A small image diffusion model, trained from scratch.
Training: soap at rate 0.0016, 14100 steps.
Data: 203450 training examples, 4.4 epochs.
Rows from block 2 of a small image diffusion model, named by matrix and row number. Rows with one number belong to one neuron. Each number is 128 + 32 x the weight over its row's rms, rounded and kept within 0 to 255. All counts start at 0. Numbers have three digits each.
After each neuron's rows are labels from the 100 images, of 14976 (inputs lightly noised), where the neuron reaches its highest value: "strongest on" is what is common among them. Only what is clearly more common there than usual is listed. The data: photos with spoken descriptions (Open Images, Localized Narratives). In brackets: how many of the 100, against the usual share in percent.
# fc1: MLP up (model.blocks.2.mlp.fc1.weight, 768x192), inputs 96-143
# fc2: MLP down (model.blocks.2.mlp.fc2.weight, 192x768, transposed), outputs 96-143

fc1.441:139116134154162070094083088117125115113092194116170132107118086114073101098161172104095078124107186162174116130185156180094192089146176144109145
fc2.441:133115138117102095178174191148131099131169104141101130096112157129139135144098092153177121145125072203056117116045155091128095145174090110153123
strongest on: text has "sky" (56 vs 24.3)

fc1.534:145146167100133124112158154169124130139138117162102154093148128077115040074135145105157124137117107114101141187142134161151124156205121100143162
fc2.534:088174137171109125092142064128162119128115130155094081196166138185094172141078141116125118084086090126152119114156152150076065138104123169130119
strongest on: text has "color" (32 vs 13.3)

fc1.566:151117105126071126138107124143135069135131119062092140148077077035179140145081081138140098130130109139194109161058101144097096162138133116160094
fc2.566:109156143154154137075139188057135156134130189146113144143094159142158146109139133080096131109136132095102121114174136101121144121083098145138103
strongest on: text has "dark" (34 vs 2.1)

fc1.516:117124143137136071123092131107185152129112151094158100125137076113107137141104161130087113125112140077099140103135099070092092115097174119134128
fc2.516:096057135089081179144138166078145110124182124083044162129118182165131177122190110116173094156124106168152183121150099067125101127196151166097063
strongest on: text has "sky" (64 vs 24.3)

fc1.665:089135094141082125132101058142219084136141113126157128153082081167185106124132103164102104104125162148076075116121145110145068109112073130121145
fc2.665:086131117090217147118166125174091119121079144092138111101092190116109126155110124094110121148126139109173069072132131192091149162141181075164149
strongest on: text has "sky" (59 vs 24.3); text has "trees" (54 vs 26.8)

fc1.417:123130095191120159137170062131084138189159147061138127123075119132100168104091119138129133110151130110141120126101146100123120144185083172150077
fc2.417:096120120085140135129107139076219130064145117156155075123144137140148119121149129136164063136120099124081085145122159082111115098125121085141145
strongest on: text has "dark" (28 vs 2.1)

fc1.72:128159077110140114114111152127113125094153192119153165122060127117095098060154131149094115165154136124171079178196140095154105143167093095150120
fc2.72:083103164098127125114166079103115115098166159089117109121142089081169145179134186075112092136115145139093160139107178162145132162096158147081052
strongest on: text has "dark" (37 vs 2.1); text has "black" (29 vs 9.8)

fc1.313:101120132137111146180109093100092109116097112145146195089138139122083124140085154159078094110163154087089121130152128125118093112083128162095159
fc2.313:161134120112128132088186159131162181079172121089066099127168066122153118113157142114174121166088130103104104131116130098138110132145138105119070
strongest on: text has "green" (26 vs 4.1)

fc1.650:114141139089142188141138095120078082151174123123081166102075117138113124081087128114143103096164163096171092174154100047111134189155103124161106
fc2.650:146157096161135105132113160168108135106101139065157093145149154104069127110087118121178106150095132120104156122145131162101142101131182125136144
strongest on: text has "color" (31 vs 13.3)