config.toml
train_examples = 203450
conditioning = "none"
qk_norm = false
beta2 = 0.999
lr = 0.0016
shampoo_beta = 0.999
final_lr_fraction = 0.1
Rows from block 3 of a small image diffusion model, named by matrix and row number. Rows with one number belong to one neuron. Each number is 200 + 40 x the weight over its row's rms, rounded and kept within 0 to 999. All counts start at 0.
After each neuron's rows are labels from the 100 images, of 14976 (inputs lightly noised), where the neuron reaches its highest value: "top examples" is what is common among them. Only what is clearly more common there than usual is listed. The data: photos with spoken descriptions (Open Images, Localized Narratives). In brackets: how many of the 100.
# fc1: MLP up (model.blocks.3.mlp.fc1.weight, 768x192), inputs 0-63
# fc2: MLP down (model.blocks.3.mlp.fc2.weight, 192x768, transposed), outputs 0-63

fc1.411,174,231,223,221,202,206,163,156,183,223,194,271,216,158,144,155,154,189,214,220,209,175,204,188,219,261,137,172,174,154,191,221,197,188,217,183,213,261,165,194,214,254,205,183,146,162,231,304,233,210,213,153,233,214,240,278,303,217,218,157,105,224,231,186
fc2.411,212,272,266,198,124,153,138,171,236,230,204,286,176,176,273,153,249,179,187,270,203,196,187,134,232,202,240,236,204,204,114,243,158,165,173,179,240,102,283,228,188,160,235,170,200,205,156,237,224,186,256,226,133,169,169,140,201,221,186,169,136,179,201,97
top examples: text has "color" (31)

fc1.451,213,235,218,207,239,235,145,125,234,251,229,233,131,216,236,204,243,190,177,198,164,117,199,96,186,125,178,204,198,155,224,176,202,193,211,173,174,178,187,168,209,203,197,220,222,212,229,201,166,187,231,147,200,234,140,217,199,169,199,213,208,203,198,186
fc2.451,152,121,191,231,177,216,205,168,147,167,177,232,220,232,169,256,191,187,103,221,197,173,254,184,292,240,210,134,238,215,247,180,202,211,123,212,277,138,173,178,247,208,195,207,168,149,220,197,161,209,194,244,265,222,201,217,203,224,224,272,275,195,208,258
top examples: text has "dark" (29)

fc1.554,164,211,184,173,182,236,180,213,251,123,202,240,221,243,179,205,285,187,109,250,179,192,232,181,236,135,227,160,124,167,157,226,217,184,215,165,158,238,201,140,189,240,204,230,103,151,217,164,196,291,191,177,192,177,230,114,157,151,155,193,199,227,205,191
fc2.554,209,181,179,277,143,232,229,224,180,167,175,163,216,231,187,194,225,152,187,170,284,207,186,219,224,262,170,229,201,216,222,220,167,215,185,186,214,246,241,213,220,188,186,182,261,128,192,227,154,161,212,261,206,176,198,183,237,178,167,204,177,159,241,196
top examples: text has "sky" (88); text has "trees" (55); text has "buildings" (28)

fc1.271,214,214,228,211,166,194,237,185,210,163,225,249,91,153,178,255,244,260,217,198,152,126,191,168,219,177,228,168,192,177,255,186,178,231,191,157,146,171,180,164,209,110,227,169,185,170,180,263,216,161,236,183,298,239,215,167,199,167,171,225,219,185,173,164
fc2.271,172,148,185,212,215,212,230,182,175,152,162,194,253,193,219,97,201,189,158,245,159,215,216,229,291,205,165,172,146,200,240,186,223,191,172,181,175,224,199,181,190,188,202,201,214,228,177,207,165,186,223,169,154,225,207,287,207,212,137,161,224,120,218,235
top examples: text has "people" (49)

fc1.90,188,128,193,221,203,216,168,151,230,122,214,244,159,192,220,199,328,157,255,177,156,244,205,189,153,193,173,180,182,193,189,220,181,216,184,222,193,179,230,150,166,123,177,243,180,133,244,315,204,174,269,185,214,208,141,265,195,137,205,190,74,264,167,126
fc2.90,215,280,203,195,240,193,188,118,137,182,192,187,181,215,241,190,106,191,172,226,195,96,242,211,215,174,206,158,231,173,167,144,221,279,225,186,213,179,222,228,162,246,231,198,93,200,111,74,199,197,208,131,194,246,236,179,211,177,219,209,209,210,282,217
top examples: text has "color" (38)

fc1.307,175,195,100,216,184,220,241,200,278,229,204,219,247,185,189,184,206,135,187,256,167,220,277,211,148,213,162,200,188,283,216,197,215,238,166,170,189,220,167,199,282,227,251,161,180,226,158,186,148,271,250,184,185,174,157,149,180,201,203,265,216,177,184,119
fc2.307,244,238,273,162,244,259,161,141,164,237,142,183,132,207,227,200,200,209,188,186,211,160,163,180,196,200,173,182,226,134,207,139,187,193,243,211,192,235,221,183,149,216,222,160,232,250,223,206,216,194,115,214,232,256,271,227,216,166,191,222,147,238,200,228
top examples: text has "blue" (27)

fc1.178,171,197,204,280,222,311,208,173,147,245,242,224,169,131,253,186,300,269,124,160,216,237,236,204,111,198,259,207,272,183,169,177,221,157,175,213,97,194,183,133,235,239,216,157,132,164,218,230,136,182,177,138,167,156,181,152,168,224,92,214,269,195,163,210
fc2.178,255,298,180,201,320,98,222,256,266,190,134,196,200,193,149,183,113,228,199,156,246,226,211,212,237,229,157,195,224,204,202,304,236,238,224,212,193,181,250,256,219,209,227,252,288,225,196,231,240,206,181,184,164,229,240,152,247,180,164,193,123,150,249,227
top examples: text has "black" (26)

fc1.431,157,232,194,254,191,197,150,244,261,239,241,209,176,253,196,187,251,176,176,213,245,143,195,197,256,232,167,208,138,154,174,184,223,171,225,179,193,196,153,183,206,202,234,167,154,223,229,251,214,144,209,128,189,200,263,197,183,195,286,218,131,206,349,218
fc2.431,243,171,157,71,139,190,231,242,190,193,157,171,207,227,214,161,196,149,187,170,250,194,241,202,182,213,241,241,207,216,154,154,190,258,231,205,168,228,124,100,213,290,260,150,171,171,202,174,289,210,188,187,192,185,166,244,193,271,184,180,199,222,170,224
top examples: text has "color" (38); text has "red" (35)

fc1.482,107,165,192,189,147,283,219,281,238,184,198,232,251,238,109,244,218,192,215,210,174,245,149,303,239,199,190,154,226,186,188,129,189,183,160,175,208,175,190,198,230,201,208,109,125,258,181,221,269,206,153,242,132,124,187,150,145,223,199,192,174,208,232,171
fc2.482,250,241,195,224,209,168,232,152,245,204,232,112,169,202,259,220,191,169,196,207,198,183,234,190,179,189,208,223,230,134,150,178,271,175,249,161,120,180,232,240,168,204,216,214,183,180,247,219,279,270,185,174,220,168,210,247,255,164,205,165,183,242,119,246
top examples: text has "trees" (57); text has "grass" (27)

fc1.415,194,253,241,217,137,205,166,156,198,204,203,156,206,284,190,198,183,168,148,259,211,185,260,193,248,270,153,151,206,202,216,177,158,168,212,185,170,199,207,224,238,253,288,225,173,241,251,171,195,230,262,204,217,248,167,221,219,156,152,189,108,229,166,202
fc2.415,184,179,179,197,206,93,195,199,230,201,209,219,243,122,159,185,115,251,184,229,221,168,132,197,180,108,226,209,203,160,281,177,239,201,217,241,243,166,256,169,218,106,138,178,143,221,230,204,149,275,146,208,235,140,211,183,217,232,243,202,281,235,238,238
top examples: text has "blue" (27)

fc1.273,198,254,187,100,194,157,173,202,157,197,181,168,104,273,163,204,210,220,232,234,203,224,260,172,191,262,178,244,263,234,166,175,231,177,175,133,239,236,175,226,185,160,212,209,229,230,260,150,195,232,267,239,172,222,160,132,156,202,201,201,200,215,166,205
fc2.273,145,270,242,201,192,166,285,93,254,113,227,179,223,138,247,245,199,209,159,161,151,151,181,184,185,172,235,119,144,213,205,179,164,305,186,148,192,225,224,216,258,296,196,162,143,155,106,224,184,139,152,229,238,157,195,155,205,211,280,256,195,200,218,216
top examples: text has "sky" (72); text has "trees" (59)

fc1.472,165,207,202,179,175,306,261,224,218,227,223,135,242,192,160,206,164,106,196,279,170,251,164,240,148,183,159,210,103,186,278,228,189,249,131,220,199,127,147,231,190,189,238,232,195,248,222,209,122,234,188,172,198,224,146,184,194,187,199,281,232,222,158,171
fc2.472,175,135,244,175,159,169,131,227,205,161,148,248,143,247,200,207,260,213,185,158,214,203,193,155,151,152,223,203,280,160,167,176,225,183,259,168,158,249,240,170,219,196,151,132,181,197,196,190,300,158,185,173,170,198,255,225,169,189,246,169,187,158,228,195
top examples: text has "blue" (27)

fc1.21,160,207,140,225,144,251,149,178,242,228,183,266,190,135,183,243,292,176,205,187,238,270,203,182,145,180,247,169,174,163,134,258,167,193,216,181,182,200,186,203,245,214,267,212,172,222,330,299,227,214,215,205,223,236,180,234,209,156,234,267,191,248,157,146
fc2.21,184,217,144,124,254,245,243,177,155,157,240,202,154,167,156,222,117,185,237,152,134,164,209,207,96,184,154,171,171,236,185,153,160,239,232,172,224,160,231,241,169,242,184,162,201,201,104,149,196,154,201,173,205,252,221,145,210,142,191,246,190,220,171,242
top examples: text has "color" (33)

fc1.328,190,166,185,226,169,161,250,260,250,196,206,227,300,233,226,184,175,139,232,232,194,150,188,179,159,221,283,161,232,167,235,198,178,126,174,215,252,223,106,184,184,260,233,193,130,163,274,213,174,216,136,175,173,275,168,168,206,221,233,176,191,245,197,241
fc2.328,189,215,153,148,206,185,102,210,141,145,198,208,94,174,187,199,276,204,167,169,217,264,169,129,166,148,197,145,250,260,211,244,269,269,185,158,144,214,226,210,144,184,263,204,258,208,148,258,200,197,243,214,199,182,222,180,219,175,197,239,198,142,152,188
top examples: text has "color" (33)

fc1.5,163,205,208,152,225,239,231,224,263,193,212,255,164,270,292,216,175,267,220,276,156,177,235,181,275,202,161,236,170,131,206,140,173,180,218,185,254,152,240,248,198,142,248,255,254,232,227,250,200,210,203,198,157,236,152,206,217,162,121,245,256,128,209,204
fc2.5,204,239,220,205,198,150,230,176,224,219,204,199,198,132,228,215,224,133,147,197,235,193,188,159,200,181,185,199,281,251,256,162,189,193,186,219,167,202,201,223,173,169,150,271,230,260,173,265,168,188,241,227,196,229,180,252,231,216,205,95,178,238,238,238
top examples: text has "dark" (27)

fc1.612,224,199,173,166,185,131,272,236,200,182,254,210,265,112,178,211,177,275,156,258,273,271,141,174,170,189,217,155,170,234,194,228,157,192,176,200,205,264,156,182,289,232,266,199,189,172,224,156,172,183,171,133,192,126,180,244,208,206,189,262,189,205,158,238
fc2.612,233,166,258,197,269,145,224,145,178,255,308,226,180,292,217,244,220,205,171,178,199,176,134,124,162,142,223,290,183,174,203,158,310,253,173,157,146,157,226,196,172,194,142,187,215,175,201,218,156,209,212,155,210,239,185,198,207,227,159,231,180,211,169,162
top examples: text has "wall" (41)

fc1.61,188,162,156,164,170,163,256,217,154,210,208,241,214,265,179,258,223,242,231,226,230,218,147,194,140,193,247,180,185,205,201,175,154,196,159,180,207,265,161,133,203,243,201,260,198,160,221,215,171,269,155,171,159,172,207,212,206,215,254,158,274,165,216,164
fc2.61,240,101,168,175,174,165,179,301,211,204,136,139,198,197,173,87,201,166,207,250,260,167,228,167,252,229,109,162,221,221,151,261,202,182,180,206,207,201,197,195,227,169,226,165,255,250,215,269,158,174,136,181,210,204,150,206,120,179,218,165,146,225,171,171
top examples: text has "red" (25)

fc1.277,189,186,206,217,257,121,256,231,223,201,188,191,259,228,170,184,157,214,145,172,191,154,228,199,206,166,155,211,212,268,161,173,215,170,248,171,155,163,278,232,147,159,232,135,159,218,215,238,145,267,214,219,202,153,159,185,197,181,126,221,196,243,204,174
fc2.277,205,251,165,196,235,272,132,184,189,222,240,236,152,197,114,191,216,171,204,227,187,172,160,149,263,222,199,183,186,83,245,230,205,125,156,244,167,136,233,135,187,175,202,267,233,196,254,167,197,212,182,189,177,225,240,201,157,169,213,198,202,170,287,165
top examples: text has "white" (36); text has "black" (28)

fc1.276,220,193,264,163,214,264,225,229,263,226,216,176,268,179,146,167,209,186,283,213,214,244,163,222,190,159,100,193,238,189,123,247,140,207,152,181,220,164,207,126,240,211,199,215,150,183,230,210,199,155,175,157,162,149,219,195,180,290,200,213,172,235,215,179
fc2.276,290,148,210,229,231,134,244,138,164,205,238,238,194,283,223,232,142,227,193,156,182,133,229,240,120,216,161,226,217,145,122,232,187,140,204,139,135,165,173,215,206,259,178,166,243,222,241,231,151,191,193,203,210,172,231,201,173,165,197,195,266,217,184,172
top examples: text has "text" (31)

fc1.120,186,230,242,192,197,239,221,102,217,263,138,267,256,242,196,147,231,158,209,222,304,216,137,208,175,259,185,224,152,212,248,177,158,225,181,222,245,139,203,139,210,208,209,238,195,132,293,288,218,199,184,179,227,235,273,208,145,220,138,171,170,234,250,191
fc2.120,177,197,181,250,164,219,197,193,251,181,201,177,195,193,237,196,194,202,179,265,184,160,217,187,212,238,265,176,240,156,178,205,204,175,253,203,238,171,248,235,186,206,198,154,200,212,231,172,168,257,212,243,149,253,88,244,258,200,230,179,213,123,183,212
top examples: text has "lights" (26)

fc1.402,193,157,257,209,228,205,176,165,210,137,298,228,161,142,177,154,218,209,165,256,153,158,171,131,188,93,211,229,175,185,114,141,155,178,140,207,141,235,247,182,212,139,177,250,196,218,192,194,160,237,201,194,226,255,236,197,121,221,175,254,256,179,226,224
fc2.402,130,173,173,177,226,162,245,228,163,268,138,187,94,156,183,232,106,173,220,254,173,228,176,239,184,173,270,213,144,184,222,201,195,245,112,262,169,282,163,206,174,271,207,167,217,248,195,204,226,190,160,226,242,184,221,205,171,129,167,172,240,263,151,236
top examples: text has "person" (36)

fc1.368,225,184,199,195,206,199,212,204,304,221,219,266,207,167,157,183,171,178,185,263,174,251,216,194,293,268,201,219,148,148,234,232,201,247,237,196,245,277,210,115,129,301,207,163,229,278,268,176,168,210,129,175,221,186,227,220,208,151,274,188,188,198,222,166
fc2.368,150,263,240,198,180,252,284,225,211,86,198,163,273,194,251,253,267,231,106,148,221,218,159,147,184,207,201,152,222,223,230,214,172,167,221,267,158,150,258,228,218,152,159,276,142,176,224,179,258,192,247,219,165,164,132,198,197,257,211,266,165,204,195,234
top examples: text has "sky" (52); text has "water" (26)

fc1.66,234,242,217,127,190,260,227,175,206,250,175,201,204,238,192,274,176,139,186,217,210,191,210,180,250,222,209,192,229,238,152,253,189,209,218,189,134,282,226,265,228,227,174,227,179,244,188,193,153,244,205,255,236,195,236,114,221,156,120,221,231,265,211,249
fc2.66,154,214,173,256,198,232,202,262,188,193,238,142,169,136,188,195,250,155,165,209,188,252,250,202,238,195,236,226,202,157,242,241,211,205,227,159,189,194,175,181,222,169,233,200,240,202,204,261,211,171,245,170,205,172,296,259,170,139,236,171,183,221,226,162
top examples: text has "trees" (58); text has "sky" (56)

fc1.656,131,180,197,161,145,245,172,124,276,181,197,153,151,245,210,211,115,232,125,238,143,181,156,186,244,161,171,139,164,159,186,191,165,177,216,175,202,177,153,218,180,108,181,172,209,189,164,209,169,199,143,192,135,200,79,139,164,204,171,186,228,130,183,170
fc2.656,210,208,166,216,179,174,146,276,180,185,195,198,169,182,157,211,265,120,212,144,137,186,168,200,133,197,145,205,227,210,148,151,199,213,137,162,165,279,222,143,255,183,188,261,188,220,157,182,274,227,260,211,205,189,256,258,229,208,152,138,157,216,212,248
top examples: text has "dark" (33)

fc1.262,99,167,215,180,169,179,216,227,153,250,202,175,250,269,196,226,148,227,124,214,191,220,160,216,181,207,233,163,153,110,197,114,136,220,199,212,119,171,165,232,251,203,131,215,185,208,253,226,168,250,229,211,189,263,226,195,170,136,146,208,285,252,214,155
fc2.262,278,289,169,187,189,166,200,77,130,176,204,223,174,149,199,212,246,128,152,217,206,191,121,273,256,230,195,196,194,256,192,220,143,250,285,197,268,174,207,226,226,193,223,203,188,156,132,208,180,132,218,174,211,150,230,176,189,238,160,191,216,173,217,308
top examples: text has "holding" (36)

fc1.544,160,177,173,184,209,247,208,244,242,255,209,184,216,240,201,144,218,197,217,165,192,221,164,210,174,165,274,172,184,179,214,98,199,275,200,145,244,189,142,213,256,169,257,188,141,162,248,226,174,263,145,184,158,207,222,181,175,206,189,252,237,216,111,292
fc2.544,191,215,251,228,136,173,163,190,206,169,222,262,173,189,191,228,224,146,225,264,225,209,222,170,171,251,159,234,182,188,205,268,106,178,111,101,140,186,224,230,207,168,184,169,220,190,153,179,244,176,274,140,257,181,171,218,216,215,188,257,200,108,236,207
top examples: text has "lights" (32)

fc1.468,148,185,169,277,224,273,177,242,179,182,179,244,209,172,164,234,213,211,131,186,172,217,222,187,128,73,201,278,245,237,142,150,188,205,181,136,158,271,154,197,211,205,165,175,205,154,169,247,164,256,204,193,188,193,169,144,191,189,105,161,185,201,224,185
fc2.468,238,287,214,191,262,150,175,213,281,223,171,197,181,196,114,186,143,223,236,162,164,173,164,152,219,244,152,210,179,238,294,226,241,238,185,268,313,177,197,236,237,101,206,189,205,257,173,174,170,221,222,155,182,246,225,174,154,234,264,190,257,179,197,175
top examples: text has "man" (33)

fc1.327,166,135,187,244,167,190,213,170,231,175,175,175,159,216,217,132,125,208,208,273,224,195,180,201,134,185,176,207,181,233,186,161,179,235,180,124,128,138,197,198,171,156,224,222,171,284,203,224,254,91,144,190,186,194,236,163,177,211,189,191,127,216,149,209
fc2.327,223,163,178,182,209,142,191,200,217,250,218,208,197,196,216,213,211,198,195,207,157,195,123,185,202,157,185,150,206,162,207,192,250,293,135,177,313,193,178,214,205,200,225,176,194,239,244,237,56,261,166,99,214,174,259,154,229,226,151,196,214,139,128,202
top examples: text has "red" (27)

fc1.251,159,159,202,189,158,212,158,205,200,150,169,175,168,265,222,217,202,225,142,185,203,177,101,280,179,285,161,124,193,216,136,250,135,198,211,172,210,242,223,228,285,196,198,228,130,206,192,168,175,217,149,176,162,256,220,180,177,157,186,179,163,196,255,204
fc2.251,148,275,207,184,173,214,154,206,189,198,247,190,139,196,187,218,168,160,215,153,259,209,314,178,227,165,237,193,190,137,267,116,210,193,145,251,145,205,187,150,182,173,230,242,317,200,190,212,186,192,223,187,206,193,158,232,213,218,204,204,184,147,188,217
top examples: text has "dark" (25)

fc1.359,195,249,192,190,237,184,201,237,202,247,235,210,183,225,210,224,126,209,200,198,192,93,272,146,231,259,217,226,147,218,228,201,139,142,245,229,204,200,205,209,169,206,232,189,172,288,221,130,222,246,204,173,207,253,186,134,144,125,181,230,226,226,210,211
fc2.359,189,184,218,146,200,166,168,233,215,203,182,198,201,245,193,159,170,245,173,176,86,119,216,211,217,171,153,190,184,207,173,196,282,174,239,205,249,218,182,181,225,184,177,152,215,208,168,245,112,238,156,276,178,225,198,169,239,144,221,195,259,178,199,223
top examples: text has "trees" (76); text has "sky" (71); text has "grass" (26)

fc1.597,235,173,210,227,188,241,153,170,230,215,222,202,186,219,196,196,250,240,239,197,176,190,221,206,200,190,198,166,212,141,213,248,193,202,197,165,228,175,253,159,172,186,208,181,182,168,205,207,278,194,190,198,238,194,243,147,162,224,230,231,142,238,213,151
fc2.597,235,213,197,200,213,180,200,130,145,203,153,200,142,221,244,211,89,241,126,233,122,163,190,294,182,250,223,154,188,163,222,183,207,155,144,243,189,181,245,199,235,240,227,202,200,220,190,174,209,243,220,153,192,183,166,172,190,224,155,151,203,192,167,102
top examples: text has "color" (31)

fc1.437,180,265,200,196,166,241,154,198,258,219,163,264,212,152,138,159,226,164,237,239,260,249,152,175,173,174,239,226,145,169,219,226,177,163,156,175,303,201,94,144,175,205,270,193,265,201,289,204,194,176,222,219,231,207,237,173,212,207,119,206,173,265,228,156
fc2.437,169,183,235,281,224,177,166,144,178,159,220,196,185,232,214,161,283,174,193,134,185,219,268,135,177,229,242,151,248,162,198,228,150,235,289,216,244,217,267,178,192,225,178,169,148,165,175,226,234,186,164,223,190,151,144,202,156,212,286,236,171,182,223,181
top examples: text has "red" (25)

fc1.345,196,192,189,237,145,159,222,263,215,143,239,143,246,228,111,196,141,167,214,207,216,182,146,180,240,183,176,213,224,204,177,210,136,177,150,260,138,113,148,229,219,216,223,190,172,259,210,181,215,157,217,233,136,186,269,211,139,188,206,244,296,173,171,199
fc2.345,182,244,223,169,205,251,197,150,162,194,180,262,164,209,190,166,97,185,157,156,174,203,170,165,178,179,189,218,241,121,266,144,179,211,288,196,187,217,169,214,109,236,199,195,128,158,212,191,181,187,169,223,174,211,237,182,235,159,188,155,182,225,261,214
top examples: text has "color" (31)

fc1.370,244,268,153,147,211,197,234,128,173,234,159,233,215,218,177,171,190,185,170,185,233,246,250,115,145,168,166,198,279,175,192,268,277,174,184,192,185,146,153,160,183,285,239,180,198,171,227,174,228,240,262,170,215,212,207,201,155,236,203,185,179,262,74,197
fc2.370,145,247,211,212,200,169,223,181,197,178,273,191,200,252,231,276,153,210,199,226,270,200,153,268,171,179,209,200,137,207,126,182,198,242,220,170,271,222,205,282,213,246,172,268,249,206,232,192,230,212,211,238,228,133,151,291,187,213,177,168,222,222,233,170
top examples: text has "sky" (60)

fc1.659,163,154,133,175,250,233,209,248,197,205,250,193,161,204,183,216,186,208,270,115,138,157,222,286,143,199,247,215,162,137,257,155,217,198,185,191,201,219,284,150,230,169,228,208,151,247,224,209,133,216,288,166,229,234,201,292,125,130,164,156,242,205,159,166
fc2.659,180,257,252,216,216,131,165,83,232,169,246,227,215,173,183,214,281,129,160,249,167,139,206,214,229,167,100,250,126,211,263,204,190,267,126,178,223,165,154,239,207,242,234,206,228,198,197,222,198,220,151,251,225,168,230,188,224,236,225,210,178,172,170,241
top examples: text has "holding" (36)