config = dict(
    parallel_block=True,
    positions='learned',
    batch_size=64,
)
Rows from block 2, named by matrix and row number. Rows with one number belong to one neuron. Each number is 50 + 12 x the weight over its row's rms, rounded and kept within 0 to 99. All counts start at 0. After the name is the row's rms in percent of the matrix's.
# fc1: MLP up (model.blocks.2.mlp.fc1.weight, 768x192), inputs 96-143
# fc2: MLP down (model.blocks.2.mlp.fc2.weight, 192x768, transposed), outputs 96-143
fc1.150 121:36 40 39 61 37 51 49 33 39 62 48 36 43 49 29 52 52 59 57 47 47 47 94 49 67 50 53 57 59 51 48 38 41 28 43 45 41 29 45 59 41 53 31 48 36 51 43 47
fc2.150 127:51 38 47 57 45 38 36 60 62 38 44 65 59 55 58 49 30 39 53 37 75 68 57 66 49 58 45 52 33 43 49 72 28 23 46 58 55 58 33 41 67 64 48 63 49 78 66 40
fc1.151 099:53 57 39 34 70 31 41 57 54 57 49 56 46 35 40 55 62 54 59 65 45 47 55 56 62 47 67 63 56 47 48 42 39 56 33 56 34 37 58 56 54 45 29 24 57 58 32 27
fc2.151 090:48 65 49 59 54 52 46 35 47 60 52 36 31 52 41 27 42 20 56 57 65 47 52 65 64 28 22 32 25 50 46 38 73 92 66 42 58 39 35 23 55 61 59 60 60 48 47 61
fc1.152 091:42 49 46 55 30 53 55 44 66 57 38 60 58 60 55 73 68 32 50 63 60 49 55 56 58 52 64 47 45 52 87 43 41 35 38 62 61 40 55 62 43 31 54 66 55 76 37 45
fc2.152 112:52 53 51 57 55 55 40 43 40 46 52 42 50 66 47 29 50 69 39 59 41 46 43 32 21 28 43 64 60 59 53 35 53 55 49 55 50 52 60 63 68 65 58 50 67 55 63 73
fc1.153 094:39 38 41 58 20 21 43 57 33 60 56 26 34 60 34 29 65 33 45 65 60 38 44 42 51 45 43 59 51 39 56 35 73 26 60 63 68 59 67 30 49 46 62 58 52 71 44 37
fc2.153 082:54 68 53 59 50 54 47 46 52 44 15 61 29 58 49 77 49 52 36 40 51 50 35 56 53 60 59 35 53 33 36 37 51 42 42 47 74 53 55 30 47 41 50 43 77 37 36 67
fc1.154 103:41 53 61 64 29 60 55 35 52 60 27 35 55 37 65 51 50 65 30 62 34 29 40 65 64 47 69 36 55 64 48 46 49 65 48 49 37 39 49 69 43 60 55 52 49 56 54 89
fc2.154 123:31 56 49 19 47 63 37 66 46 57 31 60 28 59 51 77 34 61 41 62 66 54 29 58 46 66 56 37 44 72 63 79 41 67 61 63 46 22 54 40 42 76 39 65 38 50 52 50
fc1.155 115:17 55 29 35 59 59 51 42 58 34 35 31 38 45 72 50 60 38 53 46 75 44 33 37 45 65 55 30 25 60 63 47 53 36 49 85 60 25 27 65 46 41 38 58 65 63 59 49
fc2.155 131:38 60 50 71 30 71 68 54 50 63 42 66 53 59 46 43 42 52 50 42 22 49 34 47 45 42 46 40 39 22 56 47 60 74 28 37 61 32 57 51 62 48 47 45 38 58 40 50
fc1.156 106:53 50 61 53 21 48 56 44 58 70 54 52 49 38 39 73 58 68 53 52 56 61 57 60 70 43 74 48 71 65 65 36 38 50 52 50 64 81 55 25 54 43 54 84 59 50 44 51
fc2.156 139:51 58 50 56 39 58 49 54 47 54 44 43 58 47 49 47 47 38 42 62 22 63 42 66 55 62 61 34 71 55 44 24 68 67 55 22 64 49 54 47 38 53 75 44 47 43 62 54
fc1.157 093:70 47 46 29 60 50 63 39 52 78 78 55 54 44 35 71 62 31 67 56 45 60 45 44 58 48 46 53 32 41 50 40 61 66 40 48 48 48 46 38 48 52 52 32 40 59 46 39
fc2.157 095:25 54 60 61 57 51 55 49 49 49 45 60 65 49 62 39 49 38 50 29 47 62 32 44 43 41 59 53 55 54 54 57 34 50 52 40 46 35 41 65 47 33 37 70 38 45 24 46
fc1.158 094:43 50 39 57 53 78 60 53 47 77 61 61 61 29 51 63 75 34 32 30 64 49 49 38 52 65 46 33 57 66 69 51 47 82 46 52 43 38 59 63 56 56 57 57 41 55 25 33
fc2.158 086:67 43 63 48 78 65 35 53 65 45 64 55 42 53 61 71 52 42 41 45 53 32 54 42 48 42 48 42 41 51 49 43 31 39 34 52 50 60 34 32 37 35 58 56 41 55 71 30
fc1.159 088:45 33 32 43 47 49 51 81 49 45 49 34 48 38 36 52 72 45 41 35 50 46 66 51 49 59 44 18 49 73 58 37 37 63 42 46 56 35 70 56 54 49 70 34 46 67 66 51
fc2.159 086:49 40 72 57 62 42 35 43 62 54 31 40 49 56 57 61 30 35 43 48 55 47 45 34 53 39 65 53 75 42 51 48 50 36 36 59 51 58 52 40 54 60 47 40 62 39 52 33
fc1.160 065:58 46 22 53 40 52 45 37 60 63 40 31 41 51 37 65 33 73 67 48 53 32 49 44 34 36 40 60 63 59 77 52 48 70 71 50 56 82 53 60 43 56 38 60 31 60 56 36
fc2.160 066:62 49 55 29 56 51 37 77 40 37 59 49 61 54 58 43 51 38 29 35 35 41 68 56 91 45 70 35 28 51 33 52 69 29 51 57 58 27 52 45 46 61 60 57 55 36 38 36
fc1.161 123:50 52 40 65 43 32 48 57 68 42 37 55 54 37 39 39 74 54 68 53 37 41 51 44 45 56 24 46 30 55 61 41 28 25 39 54 47 35 51 42 38 44 48 49 28 41 57 49
fc2.161 104:60 69 41 48 45 47 60 58 37 48 73 65 49 64 25 65 53 28 66 60 78 58 50 38 56 59 82 53 53 57 38 40 57 41 38 28 46 39 74 74 40 38 55 35 52 43 29 62
fc1.162 087:32 58 39 49 58 53 46 56 34 50 53 54 44 47 49 38 60 43 33 30 37 39 59 37 25 47 61 71 40 59 60 40 56 68 48 20 44 51 42 41 42 26 52 42 50 57 58 32
fc2.162 089:61 39 65 58 34 43 38 51 59 50 62 40 56 42 34 43 42 61 58 63 56 63 29 62 68 50 42 48 30 50 25 48 44 61 43 64 60 43 53 58 64 68 41 49 42 49 52 58
fc1.163 088:60 54 54 32 72 77 70 31 65 71 53 74 31 39 59 76 70 75 47 70 64 69 61 71 61 37 38 59 53 56 60 56 54 67 42 43 60 46 60 42 61 53 53 71 67 34 48 52
fc2.163 098:59 61 59 57 51 78 58 57 46 22 48 55 61 58 59 34 50 35 58 36 48 41 49 47 67 40 47 45 51 42 57 43 61 49 63 71 38 73 42 47 30 46 47 21 31 49 57 48
fc1.164 114:49 59 37 51 66 42 64 50 41 68 12 57 33 41 55 48 42 40 56 36 42 39 45 38 56 48 37 39 37 45 63 54 37 55 52 52 58 42 59 51 59 80 50 84 47 62 72 38
fc2.164 126:51 50 50 60 68 55 44 54 52 38 38 69 69 51 54 46 53 54 41 64 72 43 54 60 43 66 52 45 12 46 41 50 48 31 54 46 49 33 48 43 46 66 57 45 52 61 51 43